A small self-supervised image encoder, trained from scratch.
Model: 21.8M parameters, 48-pixel images, arch convnext_v2, activation gelu, patch size [4, 4], layers 12.
Rows from block 9, named by matrix and row number. Rows with one number belong to one neuron. Each number is 128 + 32 x the weight over the matrix's rms, rounded and kept within 0 to 255. All counts start at 0.
# fc1: MLP up (model.blocks.9.mlp.fc1.weight, 2304x384), inputs 308-383
# fc2: MLP down (model.blocks.9.mlp.fc2.weight, 384x2304, transposed), outputs 308-383
fc1.2066 [134 176 145 160 144 128  80  83 144 131 162 142 107 186 149 194 136 105 102 137  83 154 130 201 150  60 113  86 141  88 101 133 113 128 163  73 138 132 125 120 163 173 158  80 134 150 114 115  99 104 114 143 131  96 179 114 110 164 132 111 154 152 140 103 104 110 141 101 115 129  93 145  67 137 135 111]
fc2.2066 [107  87 121 127 132 151 184 162 106 137 125 156 153 113  84 159  94  46 160 114 115 180  88 189 103 153 121 166 122 121  98  60 144 113 136 126 159 133 135 131 108 122 135 115  76 143  92 104 146 128 192 109  92 109 135 172 152 156 201 164 214 106 165 101 135 118 160 139 117 136 160 129 128 108  52 186]
fc1.2067 [142 122 128 111 102 178 113 102 203 133 127 212 148 185 217 135 138 134  72 119 113 128 103  72  88  91 173 116  77 170 159 146 104 160 120 152 211 151 180  82  93 134 159 108  65 140 127  72 133 135 132 171 122 168 128 148 154  95 164 168 174 160 162 153  78  83 106 116  95 168  99 113 169 124 160 127]
fc2.2067 [108 104 133 107 111  93 175 199 124 108 129  89 125  84 160 150 123 132 123  86 175 109 120 137 139 160 131 129 127 122 120 123 111 146 156 171 183 120 134 121  96  97 152 166 121  73 160 126  97 135 123  98 145 104 113  60 129 101 142 142 101  55 190 136  79 114 102 155 159 177 125  94 141 106  86 100]
fc1.2068 [129  93 132 138  96 158 198  85 171 124 111 127 178 159 167 146 116  55 137 169 124 156 163 103 183  46  40 138 129 148 100 104 139 125 172 131 143 161 146 132 125 149 145  83 117 201  90 137 110  80 152 109 167 154 162 178 165 133 141 108 124  87 170  89 123 140 130  97  92 163 152 147 119 145 149 128]
fc2.2068 [ 87  95 126 133 149 106 144 146 157 137 146 110 120 136 147 120  67 128 136  71 127  89  83 143 147 131 141 122  87 137 106  83 150  79 122 100  93 106 160 121 197  89 134 152 116 135 101 156 152 169 197 170 123 114 115 125 150 131  81 144 190 140 165 115 102 146 163  85 145 178 104  71 112  81  45 160]
fc1.2069 [136 133 136 159 123 151 126 148 120  81 167 153 165 121 164 116 127 106 121  84 128 127 121 159  98 132 175 104 125  85  98 135 125 128 153 120 139 195 154 182 149 119  91 114 141 100 171 163 103 138 120 142 154 167 119 165 131 121 115 150 156  38  62 151 139 161 166 145 121 125 106  55 145 151 126 128]
fc2.2069 [ 42 142 115 156 122 134 194 156 187 220 107 202 200 110 162 162 151 102 143 146 149 134 212 196 169  98 162  77 104 174 164 137 150  72 162 111 114 113 128 136  43 167 136  98 110 136 121 101  78 148 135 151 224 135 147 107 152 158 163  95 164 193 115 162 161  96 139 168 133 107 108  74 198 182 157  54]
fc1.2070 [163  77 136 112 122 137  92 119 120 127 145 138  92 137 130 142 127 189 152 131 110 150 122 166 189 118 127 129 119  95 125 159 147 156 150 137 128 150 129 139 136 143 131 139  76  95 115  88 140 108 123  80 147 112 182 144 151 148 175  94 140  85 137 144  84 141 153  91 128 117 131 182  84 139  92  80]
fc2.2070 [146 145  92 152  67  95 133 106  71 138  96 116  75 127 154  95 110  96 120 108 129 136 154 140 169  93 132 128 139 103 128 108 132  89 138 109 132 109 154  60  93  91 122 127 120 166 133 109  96 104 148  81  57 127 147 145 126 146 122 103 108 126 126 139 108 134 157 112 106 207 155  88 148 153 108 109]
fc1.2071 [172  97 110 159 145 116  79 101 160 127 150 114 126 126 168 114 116 113 132 127 114 116 161 144 125 139 162 129 150 133 112 126 124 140 108 144 151 151 174  72 156 189 155 122 138 114 148 146 117 134 103 158 136 137 175 128 123 111 120 133 155 109 108 106 105 118 106 174  83 160  90  98  78 109 106 163]
fc2.2071 [115 140 125  82 140 132 146 134 177 106  99 142 145 153 142 133 159  86 177 126  98 127 153 117 153 112 128 104 150 137  94  80  73 135 113 108  86  88 137  97  76  92 162 114 100 127 132 120 132  85 166 157 132 150 113 111 153 125 102 119 148 120 126 176 168 132  98  99  81 136 143 126 135  73 131  72]
fc1.2072 [ 86 118 221  89 111 129  49 133 126 167  77 199 117 151 105 151 134 108 142 207 177 145 104 119  98 107  68 109 120 145 145 114 111  79 135 113 133  91 156 123 153 112 139 161 186 144 165  97 105  75 111 158  97 135 170 107  85 153 100 189 169 167 124 109 100 128 116 201 117 157 192 149 189 122 153 132]
fc2.2072 [ 87  88 168 104 132 119 110 113 211  75 134 120 112  67 102 222 128  72 124 125 120 159  57 147 135 147 160 159 127 129 108  99 120 133 148  98 100  96 128 102 231 159 156 121  61 128 131 183  67 166 142 148 127  86  99 150 149  78 127 113 103  72 104  45 119 137  80 119  72  95 133 171 143  71 185 189]
fc1.2073 [121  89  81  99  98 102 136 164 200  87 163 118 135 150 146 102 165 174 122 133 115  82 124 157 199 126 105  50 144 109  95 145 186 182 164  82 140 171 122 150 137 108 118 123 130 142 149 176 109 176 118 107 202  95 167 166 147 128  79 128  71 167 176 146  98 145 150 184 115 104 110 121 133 117 130 108]
fc2.2073 [176  98 173 190  70 122 105 214  87 103 135 142 136  64 135 156  85 142 111 127  89 117 136 120  88 162 130 125 158 119 116 138  78 122 128 132 147 154 116 125 100 142 116 226 163  73 158 111 162 123 105  93 119 116 106  77 147 147 155 141 129  46 104 163 117 150 107 121 127 100 109 151 134 174 154 121]
fc1.2074 [127 166 214 164 157  87 185 138  28 109 130  88 165  81 119 160 118 189 140 219  98 172 141 171 162 180  74  73 162  98 140  92 116 111 139  83 148 114 122 117 124 137 188 129 124 109  71 124 100 137 142 139 110 111  70 180  91 135 106 164 105 116 108 123 135 152  98  51 130 106 178 133 222 170 127 119]
fc2.2074 [160 172 183  71 145 111  88 107 114  82 101 110 105 114  81 135 122 218 111  50 155 141  65 116 120 125 163  86 133 125 155  90 137 120 109 111 150 126  64  95 216 125 162 189 126  94 144 147 186 126 119 146 167 144 146 139 211 135 115 139  89  89 177  63 128 102 177  88 139 159 138 161 118 121 171 145]
fc1.2075 [132  90 141 139 153 105 152 119 120  76 129 133 127 134 122 155 171 134 138 128 133 129 137 150 113 141 140 136 141  85 114 127 122 186 103 122 118 108  82 132 111  87 111 151 138  87 146  46 129 209 129 144 147 149  96 200 173 169 149  42 104 132 197 210  76 107  91  92 165 149 120 168 171 110 131 176]
fc2.2075 [129 158 145 104  99 137 139 188 118 118 143 124  92  77 152 135 130 172 115 102 114 129  92 142 203 139  80 104  71  85 126 101 109  95  96 134 104  85 127 127 221 128 101 162 128 140 121 187 131  54 125 104 122 138 146 127 112 148 126 124 115 116 115 128 159 177 139 182 144 159 133 161 107  84 118 131]
fc1.2076 [160 181  92 176 105 162 115 143 113 115 125 139  99 157  51 133 140  70 189 134  78 158 123  76 127  83 151 144 145 104 110 113 118 139 131 115 112  82  94 122 157 151 167 132 143 180 122  95 128  96 110 126 165 115 124 104 151 113 161 145  90 162 139 141  93  88 104 148 145 184 160 133 102 102 144 159]
fc2.2076 [112  90 155 149 209 137 118  78 106 120 116  94 182 139  91 128 157  77 139 147 137 183 136 141 114 173  87 146 188 157 114  99 184 127  87 134 155 231  99 125 142 134 142  71  83  82 114 152 123 132 149 152  73 111 127  91  91 148 174 155 160 156 172 151 125 101  86 125 119  27 169 164 120 151 144 173]
fc1.2077 [130 174 112 161  98 130 129 142 123 110 120  87 132 120 125 187 209 154 121 100 109 123 104  93  79 118 118 141 191 116 108 159 125 113 160  64 135  96 109 135 117 108 226 164 111 142 137 124 154 165 159  94 109 170 124 186 137 206 127 135 212 109  54 124 144 139 111 142  91 116 125 113 171 116 153 101]
fc2.2077 [130 150 118 157 142 132 151 167  70 124 100 172  90 108 146 123 132  94 127 161  86 121 162 111 120 129  85 122  97 130 100 192 157 110 165 156 129 116 129 140 142 137 132  85  94 144 112 110  82 128 126 147 130 134 171 134 126 109  68 117  91 127 114 123 124 101 120 112 174 160 126 133 104 140 123 153]
fc1.2078 [ 91  80 101 165  87  85  85 173 165 122 128 110 105 223 163 129 185  96 160 106 143 103 147  92 102 133 206 131 214 140 136 101 120 172 101 185 155 145 105 131 174  60 111 136 135 113  86 102  86 109  90 108  65 166 124 151 126  96 175  43 149  99 102 118 172 129 154 172 118  87 144 167  95 163 186  79]
fc2.2078 [127 131  71 120 128 113 118 171  58 130 197 138 112 108  97  96 149 181 143 131  52 170 131 102 111 111 122 140  99  85 125 148 118 114 123 143 130 131 144 202  92 159 126 126 143 107 111  99 213 130 168 184 128 132 133 158 120  63 255 163 127 185 120 103 167 144 156 100  89  80 161 138 121 117 112 133]
fc1.2079 [ 72 128 107 176 109 144 113 109 193 143 115 124 132  97 104 124 124 112 165 101 130 142 127 156 101 114  57 164 175 115 125 144 131 112 133 103 175 145  82 114 168 171 102 155 116 107 112 171  84 166 141 118 158 157 167 115 111 174 135 118 140 105 140 176 139 187 112  64 143 117 127 102 131 133 118 128]
fc2.2079 [180 149 146 142 161 138 158 115  78 145 148 151 124 102 136 137 135 105 118  97  48 129 152  73 121 141 151  62 162  79  72 125 109 136 184 170 142 106 141 163  59  99 142 137  93  79 103  80  68  87 108 138  76 119 145 123  69 124 150 126 116 114 104 156 145 161  84 144 131 163 102 182 148 143 174 128]
fc1.2080 [ 98  71 157 133 132 134  98 153  99 165  86  70 103 207  87 103 180 119 116 141 121  69 115 174 128  81 167 163 136  75 151 119 172 124 134 108 120 149 138  94 152 135 145 186 103 120 148 155  77 139 159 114 146  79 149 118 144 137 141 139 186 108 152 150 136 152 139  61 151 104 173 153 118 104  50 110]
fc2.2080 [107 102 108 128 171 119 141 143 138 166 137 130 131 134 143 147  83  74 175 155 128 181 115 157 131  78 144 146  91 118  93  95 139 139 161 127 104 109 129 130  44 158 104 126  99 147  73 105  99 106 149 184  95 118 116 165  75 173 191 110 174  74 135 165 142 104 142 154  91 113  74 137 187 130 128 118]
fc1.2081 [120 180  79 106  68  75 141 159 146 155 149 128 178 143 118 141 130 159  99 103 141 176  88 110  83 137 197 104 115 116 196 123 146 211 103 121  98 111 124 118 154  87 106 167 116 169 119  97 153 115  85  90 156 116  41 163 198 142 125 161 113  92  94 157 142 152 139 157 105  88  99 152 121 111 143 157]
fc2.2081 [ 87 179 180 138 131 142 101 165 100  63  99 146 101  87 140  56 116 114 100 133 161  72 157 160 113 197 162 128 127 147 108 151 120 152  87 142 110 161 132  64  92 123 137 115 151  99 109 136 159 166  67 134 106 181  81 112 113 141 123 103  79 151  98 117 123  97  50 107 123 127 140 128 165 169 176  93]
fc1.2082 [174 116 159 114  80  92 115 102 148 116 154 126  92 100 137 160 124 103  75 145 107  64 158 116  75 146 181 126 182 104 130 142 151 162  28 112 134  90 151  80 105 234 186 150 134 105 133 128  52 124  91 123 142  89  79 122 170 148 122 174 205 131 103 102  98 114 125 153 154 174  83 101  97 105 168 154]
fc2.2082 [130  86 119 128 170 135 124 117 209 100 154 138  72 179  89 149 157 122 178 147 118 194 157 137 130 191 120 159 149 152 108 135 120 115 166 143 136 117  88 139  91 127 189 107  86  96 156  91 108 120 140 103 146 176 145  69 111  98 140 184 137  65 207 162 132 124 105 153 115 117 152 104 114 148 100 110]
fc1.2083 [154 111 149 113 122 154 152 159  86 105 128 147 100  52 121 139 100 124 155  61  80 132  98 148 131 129 148 133 145  83 116 104  77 129 127  75 178 180 129 168 101 127 127 117 152  86 116 124 147 130 162 172 138 176 108 119 120 119 138 154 113 160 157 155 136 112 220 131 104  55 116 124 128 135 147 197]
fc2.2083 [171 199  77  78 138 113 140  76 137 153 131 126  59 129  83 141 170 129 126 112 105 125 101  93  84 112 149 128  67 103 183 171 158  71 129 120 125 126  73  85 162 178 145 126 146  98 172 109 142  97  99  82 173 162 143 112 103  92 183 102  79 121 109 114 131 120 203 132 113 101 139 105 132 191 151 134]
fc1.2084 [ 92 120  97 139 140 163  82  69 133  82  93  89 137 118  84 143 129 101 166  95 192 116 111 163  97 124 114 105 148 185 126 147  84 147 106 174  96 196  58 114  99 104  63  84 181 154 136 131 139 102 126 170 113 165 161 135  87 119 136 120 142 145  89 147 134 142 134 150  68 132 134 135 140 101 161 144]
fc2.2084 [160 211 105 132 171  86  93 166 186 152 129 135 156 131 132 108 154 110  92 132  73  89 117 154 137  83 114 111 153 130 124 149  81 140 146 124 108 136 112 149  88 137 127 123 129 112  85  98  68  97  70 131 112  94 112 107 115 172 150 110 131 150 187 122 135 192 112 128 137 107  61 144 151 129 136  90]
fc1.2085 [ 98  79 135  94 131 189 101 103 150 142  81 156 145 107 119 113 127  83 151 169 143 161 146 120 130 140 118  75 111 132  95 125 121 118 115 163  97 122  92 162 211  79 154 119 171 154 116 135 132 141 121  80 134 133 158 158  73 114 108  59 174 148 159 149 197 123 149 136 132  64  71 132  34 144  71 143]
fc2.2085 [126 101 120 108 136 125 119  69 148 161 120 167 132 108  97 124 176  85 146  88 103 124 135 111 139 112 141 136 100 117 116 156 112 148 112 168  80 159  86 158  82 141 125 162 123 121 111 127 103 126 134 138  87 100 108  96 105  93 118 164 163 102 122 109  85 124 135 128 170 126 125 107 142 127  99 122]
fc1.2086 [137 116 117 141 177 174 118 103 121  69 168 111 158 132 120 147 108 119 176 110 124 118 111 142 111 139  82 119 140 118  88 115 118 161 118 151 142 151 174 129 174 173 144 104 129 133 165 123 133 137  72 143 113  99 116 110 123 137 215 155 137 107  88 112 125 146  95 101 103 136 134  93 154 187 168 140]
fc2.2086 [126 121 118 182 135 102 125 167 140 116 131 152 145 117 176 139 118  92 156 160 140 120 224 132 158 183 115  98 181 166 102  99 139 111 131  99  86  88 131  96  93 124 120 106 146 181  93 125  61 128 139 189 167 134 114 136 143 130  75 164 137 127 109 147 143  89  62 159 111 122 125 116 115  90  85 110]
fc1.2087 [109 114  47 101 130 103 127 175 142 185 133 181 185 150 132 109 139 123 115 141 146 154 155 104 154 148 111 208 127  69 160 104 161 133 150 142  93 184  81 126  63 136 134 134 122 139 137 146 132 126 167 119  94  79 134 133 122 151 196 172  86 144 206 123 105  78 118  92  91  92 145 110 157 148  91 141]
fc2.2087 [193 144 115  97  98 119 118 163 106 108 181  94 184 150  98  97  92 197  85 134 116 100  99 133 151  86 147 102 137 105 119 165 153 119 119 118  82 112 175 150 205 132  79 145 170 156 139 171 159 149 130 107 142  80 153  90 168 134  95 148 114  94 159 136 117 107 127 155 161 119 192 174 121 103 153 119]
fc1.2088 [ 58  79 133  76  96 101 122 144 162 150  98 176 150 151 125  69 138 134  96 209 105 179 126 162 104 152 121 225 120  99 158  93 167 147 174 170 148 173 114 173 103  96 194 102 130 108 107 213 136 152 130 187 129  82 100 105 114 164 117 139 117 146 124 104 123  75 117 162 104 183  92 104 142 133  94 140]
fc2.2088 [145 115 110 111 118  93 112 128 100  81 232 101 186 109 156  95 123 143  89 140 156 159 114 134 162  68 136  53 192 132 103 134 110 142 124 127 129 165 160 119 125 114 139 175 142 126 168 125 125 113 130 151 123  54  81  96 161 120 151 178 148 147 126 194 135 149  79 120 147  67 154 116 158 130  85 173]
fc1.2089 [ 87 127 131 146 141 147 142 106 137 181  78 111 109 101 144  91 160 119 100 147 119  51 100  69 109 108 115 134 138 137  97 123 107 150 151 108 142  66 188 183 146 113 131 110 135  36 153 173 172  97  68  98  76 107 191 124 141 134 116 130 142 146 195 144 169 114 154 113  91 117 114 132 188 223 150 158]
fc2.2089 [110 142  56 143  96 107 122 147  39  62 152 146 144 160 145 168 176 118  43 115  85 167 153 153 115 126 130 120 122 140 134  99 174 106 144 152 133 177 163 108 145 189 138 121 176  73 174 137 143 118  92  98  91 115 106 195 117 145 100 157 125 103 125  89 114 137 185 125 120 157 107 194 111 125 123 157]
fc1.2090 [ 98 100  92 101  99 118  97 124 130 135 169 140 105 122 145 105  96 176  74 156  97 125 132 140  97 150 150 148 141 137 104 114 140  96 100 115  91 124 162  86 127 223 152 130  98 150 154 121 120 202 123 142 133 122  78  43 145 102 111 159 179 136  75 102  93 113  72 196 160 177  92 128  79  98 117 186]
fc2.2090 [132 167  81 149 123 135 130 100 144 171 115 147 133 148  86  75 126 149 127 140 122 161 124 133 134 101 140 148 199 137 146 119 104 144  96 155 137 189 160  77  24  48 144  41 105 159 150 127 185  83 192  94 113 134 126 114 111 128  88 127 139 125 140 182 145 117 118  94 110 151 136  87 110 136 106 109]
fc1.2091 [ 69  88 179 105 166 146  65 103  94 179  88 168 126 173 106 151 165  98 125 219 145 125 118 146  97 116  99 142  96 113 140 138 105 112 167 113 143 117 200 137 143 109 140 173 218 190 134  88 136 106  94 173 118 144 127 159  53 158 121 140 137 125 121  77 122 130 114 143 122 141 138 147 235 172 155 142]
fc2.2091 [112 111 157 129 122 103 148 144 185  67 129 142 118  96 109 202 124 108 153 139 119 156  43 126 139 136 167 153 114 121 121  93 143 106 131  88 138 110 103 108 232 145 158 108  45 126  92 183  96 146 158 150 140  79 107 125 177 108 136 131  97 106 124  51 128 119 105  88  84 126 166 180 133  71 183 160]
fc1.2092 [127 144  89 128 157 108 111 157 135 178 173 108 109 193 189 106 177  83 111 130 123  70 155 106 142 168 139 184 143 102 142 116 151  98 154 138 170  85 138 121 166 146 167  85  90  89 104 168 162 148 132 110 117 152 115 108 139 155  97 185 187 127 153 135 167 134 166 113 135 131 136 144 159 128 186 167]
fc2.2092 [140 180  74 140 128 113 102 164 143 193 122 131 151 185 208  73 194 175 132 153 126 135 144 120 138  78 134  25  97 149  91  70 168  91 157 170 168 126 140 229  64  96 110 143 164 155 118  89 105 104 113  73 185 135 106  82 122 145 152  80 122 117  91 174 160 106 186 144 114 185 105 102 150 111 125  94]
fc1.2093 [190 125 105 116 152 175 172  26  77  40 158 118 144 136 180  84 101 140 127 110 127 182 116 144 101 143 136  59 130 146  99 105 139 151 114 151 137 141 205  90 109 106 115 133 129 157 138  56  91 208 129 119 127  89 101 120 130 106 211 113 150  79 141 116 210 148 119  98 132  93 124 124 116 165 131 113]
fc2.2093 [119 132 135 173  85 106 109  99 148 115 189 133 144 120 173 174 136 181  91 150 148 141 145 170 163 105 125 101 120 152 207 123 195 138  94 121 149 159 105 137  85 114 112 110 154 169  88 119 121 204 159 182 197  98 130 137  69 124 150 189 115 152 167 139 139 117 100 157 151  98 160 108 126 119 128 147]
fc1.2094 [148 123 129 133 114 131 124 151 137 145 124 129 172  69 142 102  63 143 129 153  87  90  88 132 108 141  97  73 104 134 101 147  78 203  82  93 101 102  95  96 138  97  93 177  87 129 113 121 134 105 101  84 184 126 108 159 203 110 153 106 117 114 124 141 184  96  99 167 143 146 152 147 127 176 160 157]
fc2.2094 [122 190 140 109  90 119 145 127  64 109 100 133 129 169 152  85 158  83 124 160 130 108 135 130 105 156 133  83  99  98 141 170 121 183 117 201 127 190 133  89 121  87 126 106 176 111  90 144 155  95 124 138  90 147 135 116 123 149 122 122  76 110 161 157 160 110 138 107 114 109 148 183 104 156 144 114]
fc1.2095 [ 41  74 148 124 157 166 125 203  86 149 138  75 113 103 111 151 138  89 161 129 107  72 122 120 160 140 163 178 104 205 143 130  78 157 112 159 165 152 121 108  94 122 117 164  55 142 133 167  96 140 137 135 143 212 144  98  67 118 116 121  89  85 119 141 184 147  99 180 122 104 139 143 162 149 150  77]
fc2.2095 [135 123  95 108 101 120 121 167 124  98 152 142  89 110 124 120 144 146 146 118  85 126 155 105 114 150 100 108 139 102 141 106  92 203 112 119 172  79  87 211 167 124 114 197 182 132  90 119 143 137 120 108 110  83  78 154 165 109 159 140 171 134  82  95  80 139 172 136 140 122 115 129 159 140  83 155]
fc1.2096 [138 151  62 160 129 134 118 134 189 130 154 141 142 106 116  88 134  88 154  99 159 146 135 150 114 187 145 147 177  88 139 132 103 127  94 169 174  90 113 161 143  75 144 130 173  99 162 136 157 191 128 139 144 161 179 150 115 151  94  51 137 118 106 159 145  99 128 122 161  85 146 118 104 127 132 115]
fc2.2096 [146 184 143 132 186 183 109 102  86 168 175 124 140  99 131 106 135 121 118 170  36 185 165 107  74 141 178 105 136 142  82 149 134 127 113 136 140 137 151 162  73 142 151 150 100  74 167 144  90 117 117 171 123 119 187 120  87  56 158 169  95 127 120 138 163 106 147 109 128 133 147 139 160 154 163 157]
fc1.2097 [105 111 137 132 134 181 115 136 126 194 112 103 127 173 174 121 186 127 171 158 159 154 151 117 149 190 112 142 119 120 122 125 161  99 124 148 181  91 150  78 148  78 177 159 119 117 142 107 166 147 123 172 123  98 112 131 122 108 115 143 163 110 128 118 107 140 178 139 109 157 176 168 108  65 158 144]
fc2.2097 [182 199 167 107  88  91 108 103 106 200  91 133 161 187 162  98 177 120  95 161  67  84 134 105 140  73 107 103 112 157 131 123 132 142 149 165 138 152 132 164  14 140  97 133 147 122 154 164 154  94 160 141  98 116 146  67  75 118 126 115  87 142 159 111 118 130 146 118 100  99 148 172 108 130 151 101]
fc1.2098 [ 91  92  44 180 135  76 164 117 117 116 147 182 157  58 136 156 141 125 164 133 169 165  97 101 158 151 133 123  54  94 138 158 135 120 118 121 171  99  88  48 125 217 158 118 145 129 161 166 140 147 206 118  98 122 148 152  93 176 164  76 133 116 179 172  98 159 105 126 136 203 125 107 183 139 137 192]
fc2.2098 [167  87 109 116 143 116 119 104  83  66 145 127 107 121 161 116 157 164 131 133 113 129 200  98 182  95 157  94  80 102 106 113 109 115 138 153 143 132  87 104  96 113 141 176  95  97 169 109 154  95  68 124 153 142 122  74  80 153 117  79  83 101 169 210 160 102 109 114 183 152  53  95 149 139  96 136]
fc1.2099 [154 147  81 168 138 147 126 117 200 139 118 131 113 136 167 137 133 170 133  84  90 151  69 141  76 156 151 217 143 125 123 165  61 135  94 103 149  80 160 112  99 162 161 117  98 198 135  63 126  95 146 129 110 112 138  83 179  95 146 149 129  93 122 103 141  89 131 139 132 154 117 115 191  96  91 175]
fc2.2099 [135 129 157 123 154 120 130 111  58  75  79 135  86 134 150  73  96 133 117 121 119  76 149 116 129 151 111  85  94  90 133 169 144 130 137 144 131 166 147 132 154  96  98 140 119 121 111  87  86 179 124 102 138 123 172  80  82 108 116 142  85 160 114 160  86 116 108 120 191 150 117 103 148 178 179 164]
fc1.2100 [149 162 107 116  75 159 160 118  92 131 116  84  86 111 123 119 144 164  86 142 121  91 155 172  83 105 165 149 160 105 129 111 118 103  97 151 159 124 140  88  90 183 159 126 152 139 161 150  68 125  93 143 118 135  78 145 151 130 136 107 159 111 114 105  34 125 113 137 115 195  95 156 135 157 213 207]
fc2.2100 [122  74 106 118 137 163 123 140 187 114 139 149  92 180 113 142 146 144 196 127 118 206 166  93 150 218 150 181 142 164 130  79 174 133 125  74  97  70  86 100 109 142 162 165 111 132 146 136 155 141 144 125 108 198  97 101 130 137 178 176 151 123 182 114 188 118 120 119 143  55 187 143 149  92  97  81]
fc1.2101 [100 104  64 123 106 128 119 137 161 138  93 187 111 107 124 141 107 103 161 135 101 140 159 113 127 119 142  35 117 143 104 155 185 118  87 120 173 167 148 187 151 107 152 120 128 115 110 109 142 133 106 135 196 127 101 156 153  94 112 161 140 149 184 135 143 141  90 162 124 124 101 150 168 139 117  86]
fc2.2101 [126 130 115 160 118 103  98  98 113 165 140 122 107  72 108 123  81  85 103 151 251 122 147 199 135 204 129 130  91 149 150 124  60 157 148 110  99 170 127  98 123 121 126 152 143  71 136 142 151 147  47 119  93 179 103 152 132 158 173 102  93 113  93 108 152 118 119  93 105 125 126 178 114 118 156 125]
fc1.2102 [151 142  95 101  87 125 108  97  50  95 156 108 112 141 145 114 176  74 109 163 130  57 156  95  16  78 118 111  68 125  78 128 125 129 113 115 189 152 146  61 183 110 162  94 140 153 101 110  50 128 169 108 102 173  68 121 104  66 122 112 196 142 130 136  89  97 128 152 139 188  92 199 183 117 120  75]
fc2.2102 [138 140 110 104 127 147 115  88 172 179 136 134  89  98 116 181 122 146 181 104 156 203 126  86  83 224 115 156 175 137 188  66 177 138  93 124 141 135 157 107 145 194 129 158  93 129 183 145 101 108 136 108  82 227  76 162 142 145 131  68 160 111 184 128 165 159 107  92  98 102 151 131 143 110 131 103]
fc1.2103 [126 132  90 157 128 142 122 112 175  87 119 129 171 116  75 160 127  54 108 121 153 105 108 170 157 199 189 122 153  90  95 134  77  99  97 101 129 124 138 178 131 104  80  73 171  92 136 145 108 115 165 199 115 148 129 110  63 125 116 122 109 149 149 153 163 133 146 101 119 127 136 144 148 145  57 110]
fc2.2103 [105 132 134 134 138 112 161 211  79 110 112 128 106  91 149  98  92  63 100  90 143 150 142  86 140  84 118 134 145 104 114 141 160 119 104 111 110 118 164 142  79  72 160 114 155 138  99  80  90  76 202 149 151 117 103 135 123 116 114 136 161 160 108 124 135 133 112 137 129 152 117 118 106 148  36  94]
fc1.2104 [104 115 114 149 120  91 108 183 170 158 159 104  78 121 132 144 174 179 158 121 194 126 130 125 119 126 187 158  93 144 174 105 136 135 134 122 135 120 166 134 124 184 166 112 144  78 167 136 158 151 168  90 173  68 115 129 165 163 151 129 180 143 189 123 106 178 127 111 106 158 129 107 108 119 143 149]
fc2.2104 [ 92  91 100  80 169 139 149 158 195  80 138  82  94 174 198 126 140 129 153  90  88  90 180 144 127 144 135 141 119 119  72  85 106 141 149 173 138  41 140 156 102 102 107 176  42  67 131  84  93 133 101 150 153 140 114  66 113 138 177 143 109  50 150 165 170 128 106 175 111 125 125  77 167 127 125 122]
fc1.2105 [159 147 148 112 127  99 143 104  69 204 126 143 181 142  97 138 129 141  87 162 126 180 156 128 120  95 129 144  94 145 130 146 108 139 125 172 150 152 158 156 127 120 129 142 106  67  58 110 136 155 115 130  76 141 167 156 163 137 122  79 124 119  56 101 138  80 135 128 129 186 144 123 140 155 109  73]
fc2.2105 [131 150 103 127 122 119 139  92  89 174 114 122 105 133  63 119  85 121 101 157 163 107 147 178  89 108 158 172 162 126 187 130  96 129 106 154 143 148 152 111  95 115 129 143 116 122 145 115 162 108 133 108 112 108  71 168 125 120 170  67 119 168  73 107 196 188  89 168 126 156 119 115 164 159 118 151]
fc1.2106 [142 149  98  93 112 141  76 117 130 114  68 163 166  90 132 153 157 125 106 110 127  93 171 149 110 156 108  80 127 125 117 117 145  81 113 147 136  88 102  94 138 176 112  98 111  96 130 118 171 117 116 137  78  97 107  92 175 173 111 195 125 131 133 144 122 106 115 108 127 122 107  99 184  79 111 147]
fc2.2106 [110 131 130 151 184 117 123 196 151 220 133 119 181 192 179  83 160 125 111 206 151 148 161 186 148  57 103  98 152 146 110  80 155 129 129 134 109 146 154 194  89 142 152 136 124 142  84  82 130  61 145 137 181 135 112 130 158 141 125 175 146 154 144 162 128 151 111 108 122 178 120 109 107 108 111  90]
fc1.2107 [102 134 151 146 127  86  96  85 114 156 138  99 110 193 121 112 165 115 116 149 105 137 135 167 132  98 121  76 131  94 100 130 130 139 163 106 107 163 119 155 158 125 164  86  96 107 118 129  70 101 129 105 157  93 185 119  97 173 103 142 159 133 122 146 133 107 134  83 114 111 139 155 135 113 105 121]
fc2.2107 [119  89 159 143 135 142 151 149  88 143 117 160 154 146 122 162 114  55 142  95 105 174  90 143 111 120 136 163 158  91  96  61 141 152 126 117 111 114 143 108  87 104 120 111  76 144 111  93 113 118 194 146  74 106 142 135 120 156 160 160 187  84 181 120  99 109 154 118 104 122 118 152 135 115  70 171]
fc1.2108 [118 119  92  97 146  83 167 100 142 132 143 146 138 109 166  93 145 165  69 160 102 108 155 133 167 143 108 182  89 152 145  79 131  96 110  86 169 109 154 155 122 163 110 117 114 115 166 125 192  88 146 170  95 144 122 104 122 136 118 107 128 105 134 129 158 111 160  76  69 107 112  97  73 161 144 165]
fc2.2108 [176 236 100  74 124 118 123 111 117 111 148 134 129 143 134  81 166 131  85 158  69 134 152  83 104  99 128  99 154 101 107 118  70 126 112 149 138 148 134 131  67  92 175 119 139 128 213  95 182  99 136  97 169  64 110 110  61 161 168 161 161 128 147 162  96 152 142  72 101 110  61 123 129 137 118 118]
fc1.2109 [161 118 117 170 136 155 183 107 179 105  93 108 157 163 186 139 109  64 132 154 103 140 154 117 217  87  66 110 124 112 110  89 109  97 165 189 109 147 144 137 148 149 143  63  88 187 121 138 110 122 157  98 149 123 162 129 152 146 145 110 133  82 135  90 136 125 154 118 112 140  95 136 150  99 104 103]
fc2.2109 [ 81 102 124 139 132 142 127 154 144 138 171 104 123 153 128  94  72 146 110  78 129  73 112 144 173 120 127 130 140 126  94  84 158  91 113 115 121 113 161 134 197  66 125 155 106 145 126 161 165 170 184 172 134 139 122 132 140 124 105 150 198 130 156 141  95 141 148  95 140 154 125  57 137  96  28 164]
fc1.2110 [215 138  96 125 147  77  82  99 108 179 140 124 173  62  98  96 121 104 121 129 136 160 161 141 172  39  66 153  87 191  73 106 139  86 132 102 159 127 171  94 135 155 111 162 103 114 157 167 154 156 103 125 103 157 167 166 118 164 142  76 124 130 128 115 151 186 100  69 154 129 144 137 101 160 127 132]
fc2.2110 [ 83 115  41 150 167 132 131 163 156 193 136 119 172 115 102  69 110 178  94 115  83 110 163 187 152 141 123 135 158 154 134 124 135 105 114 154 112 184 133 137  75 109 173 115  76 158 170 125 118 130 144 142 102  76 103 151 133 126 135 150 120 213 160 101 138 107 132 197 124 144 178  82 138 116 111 139]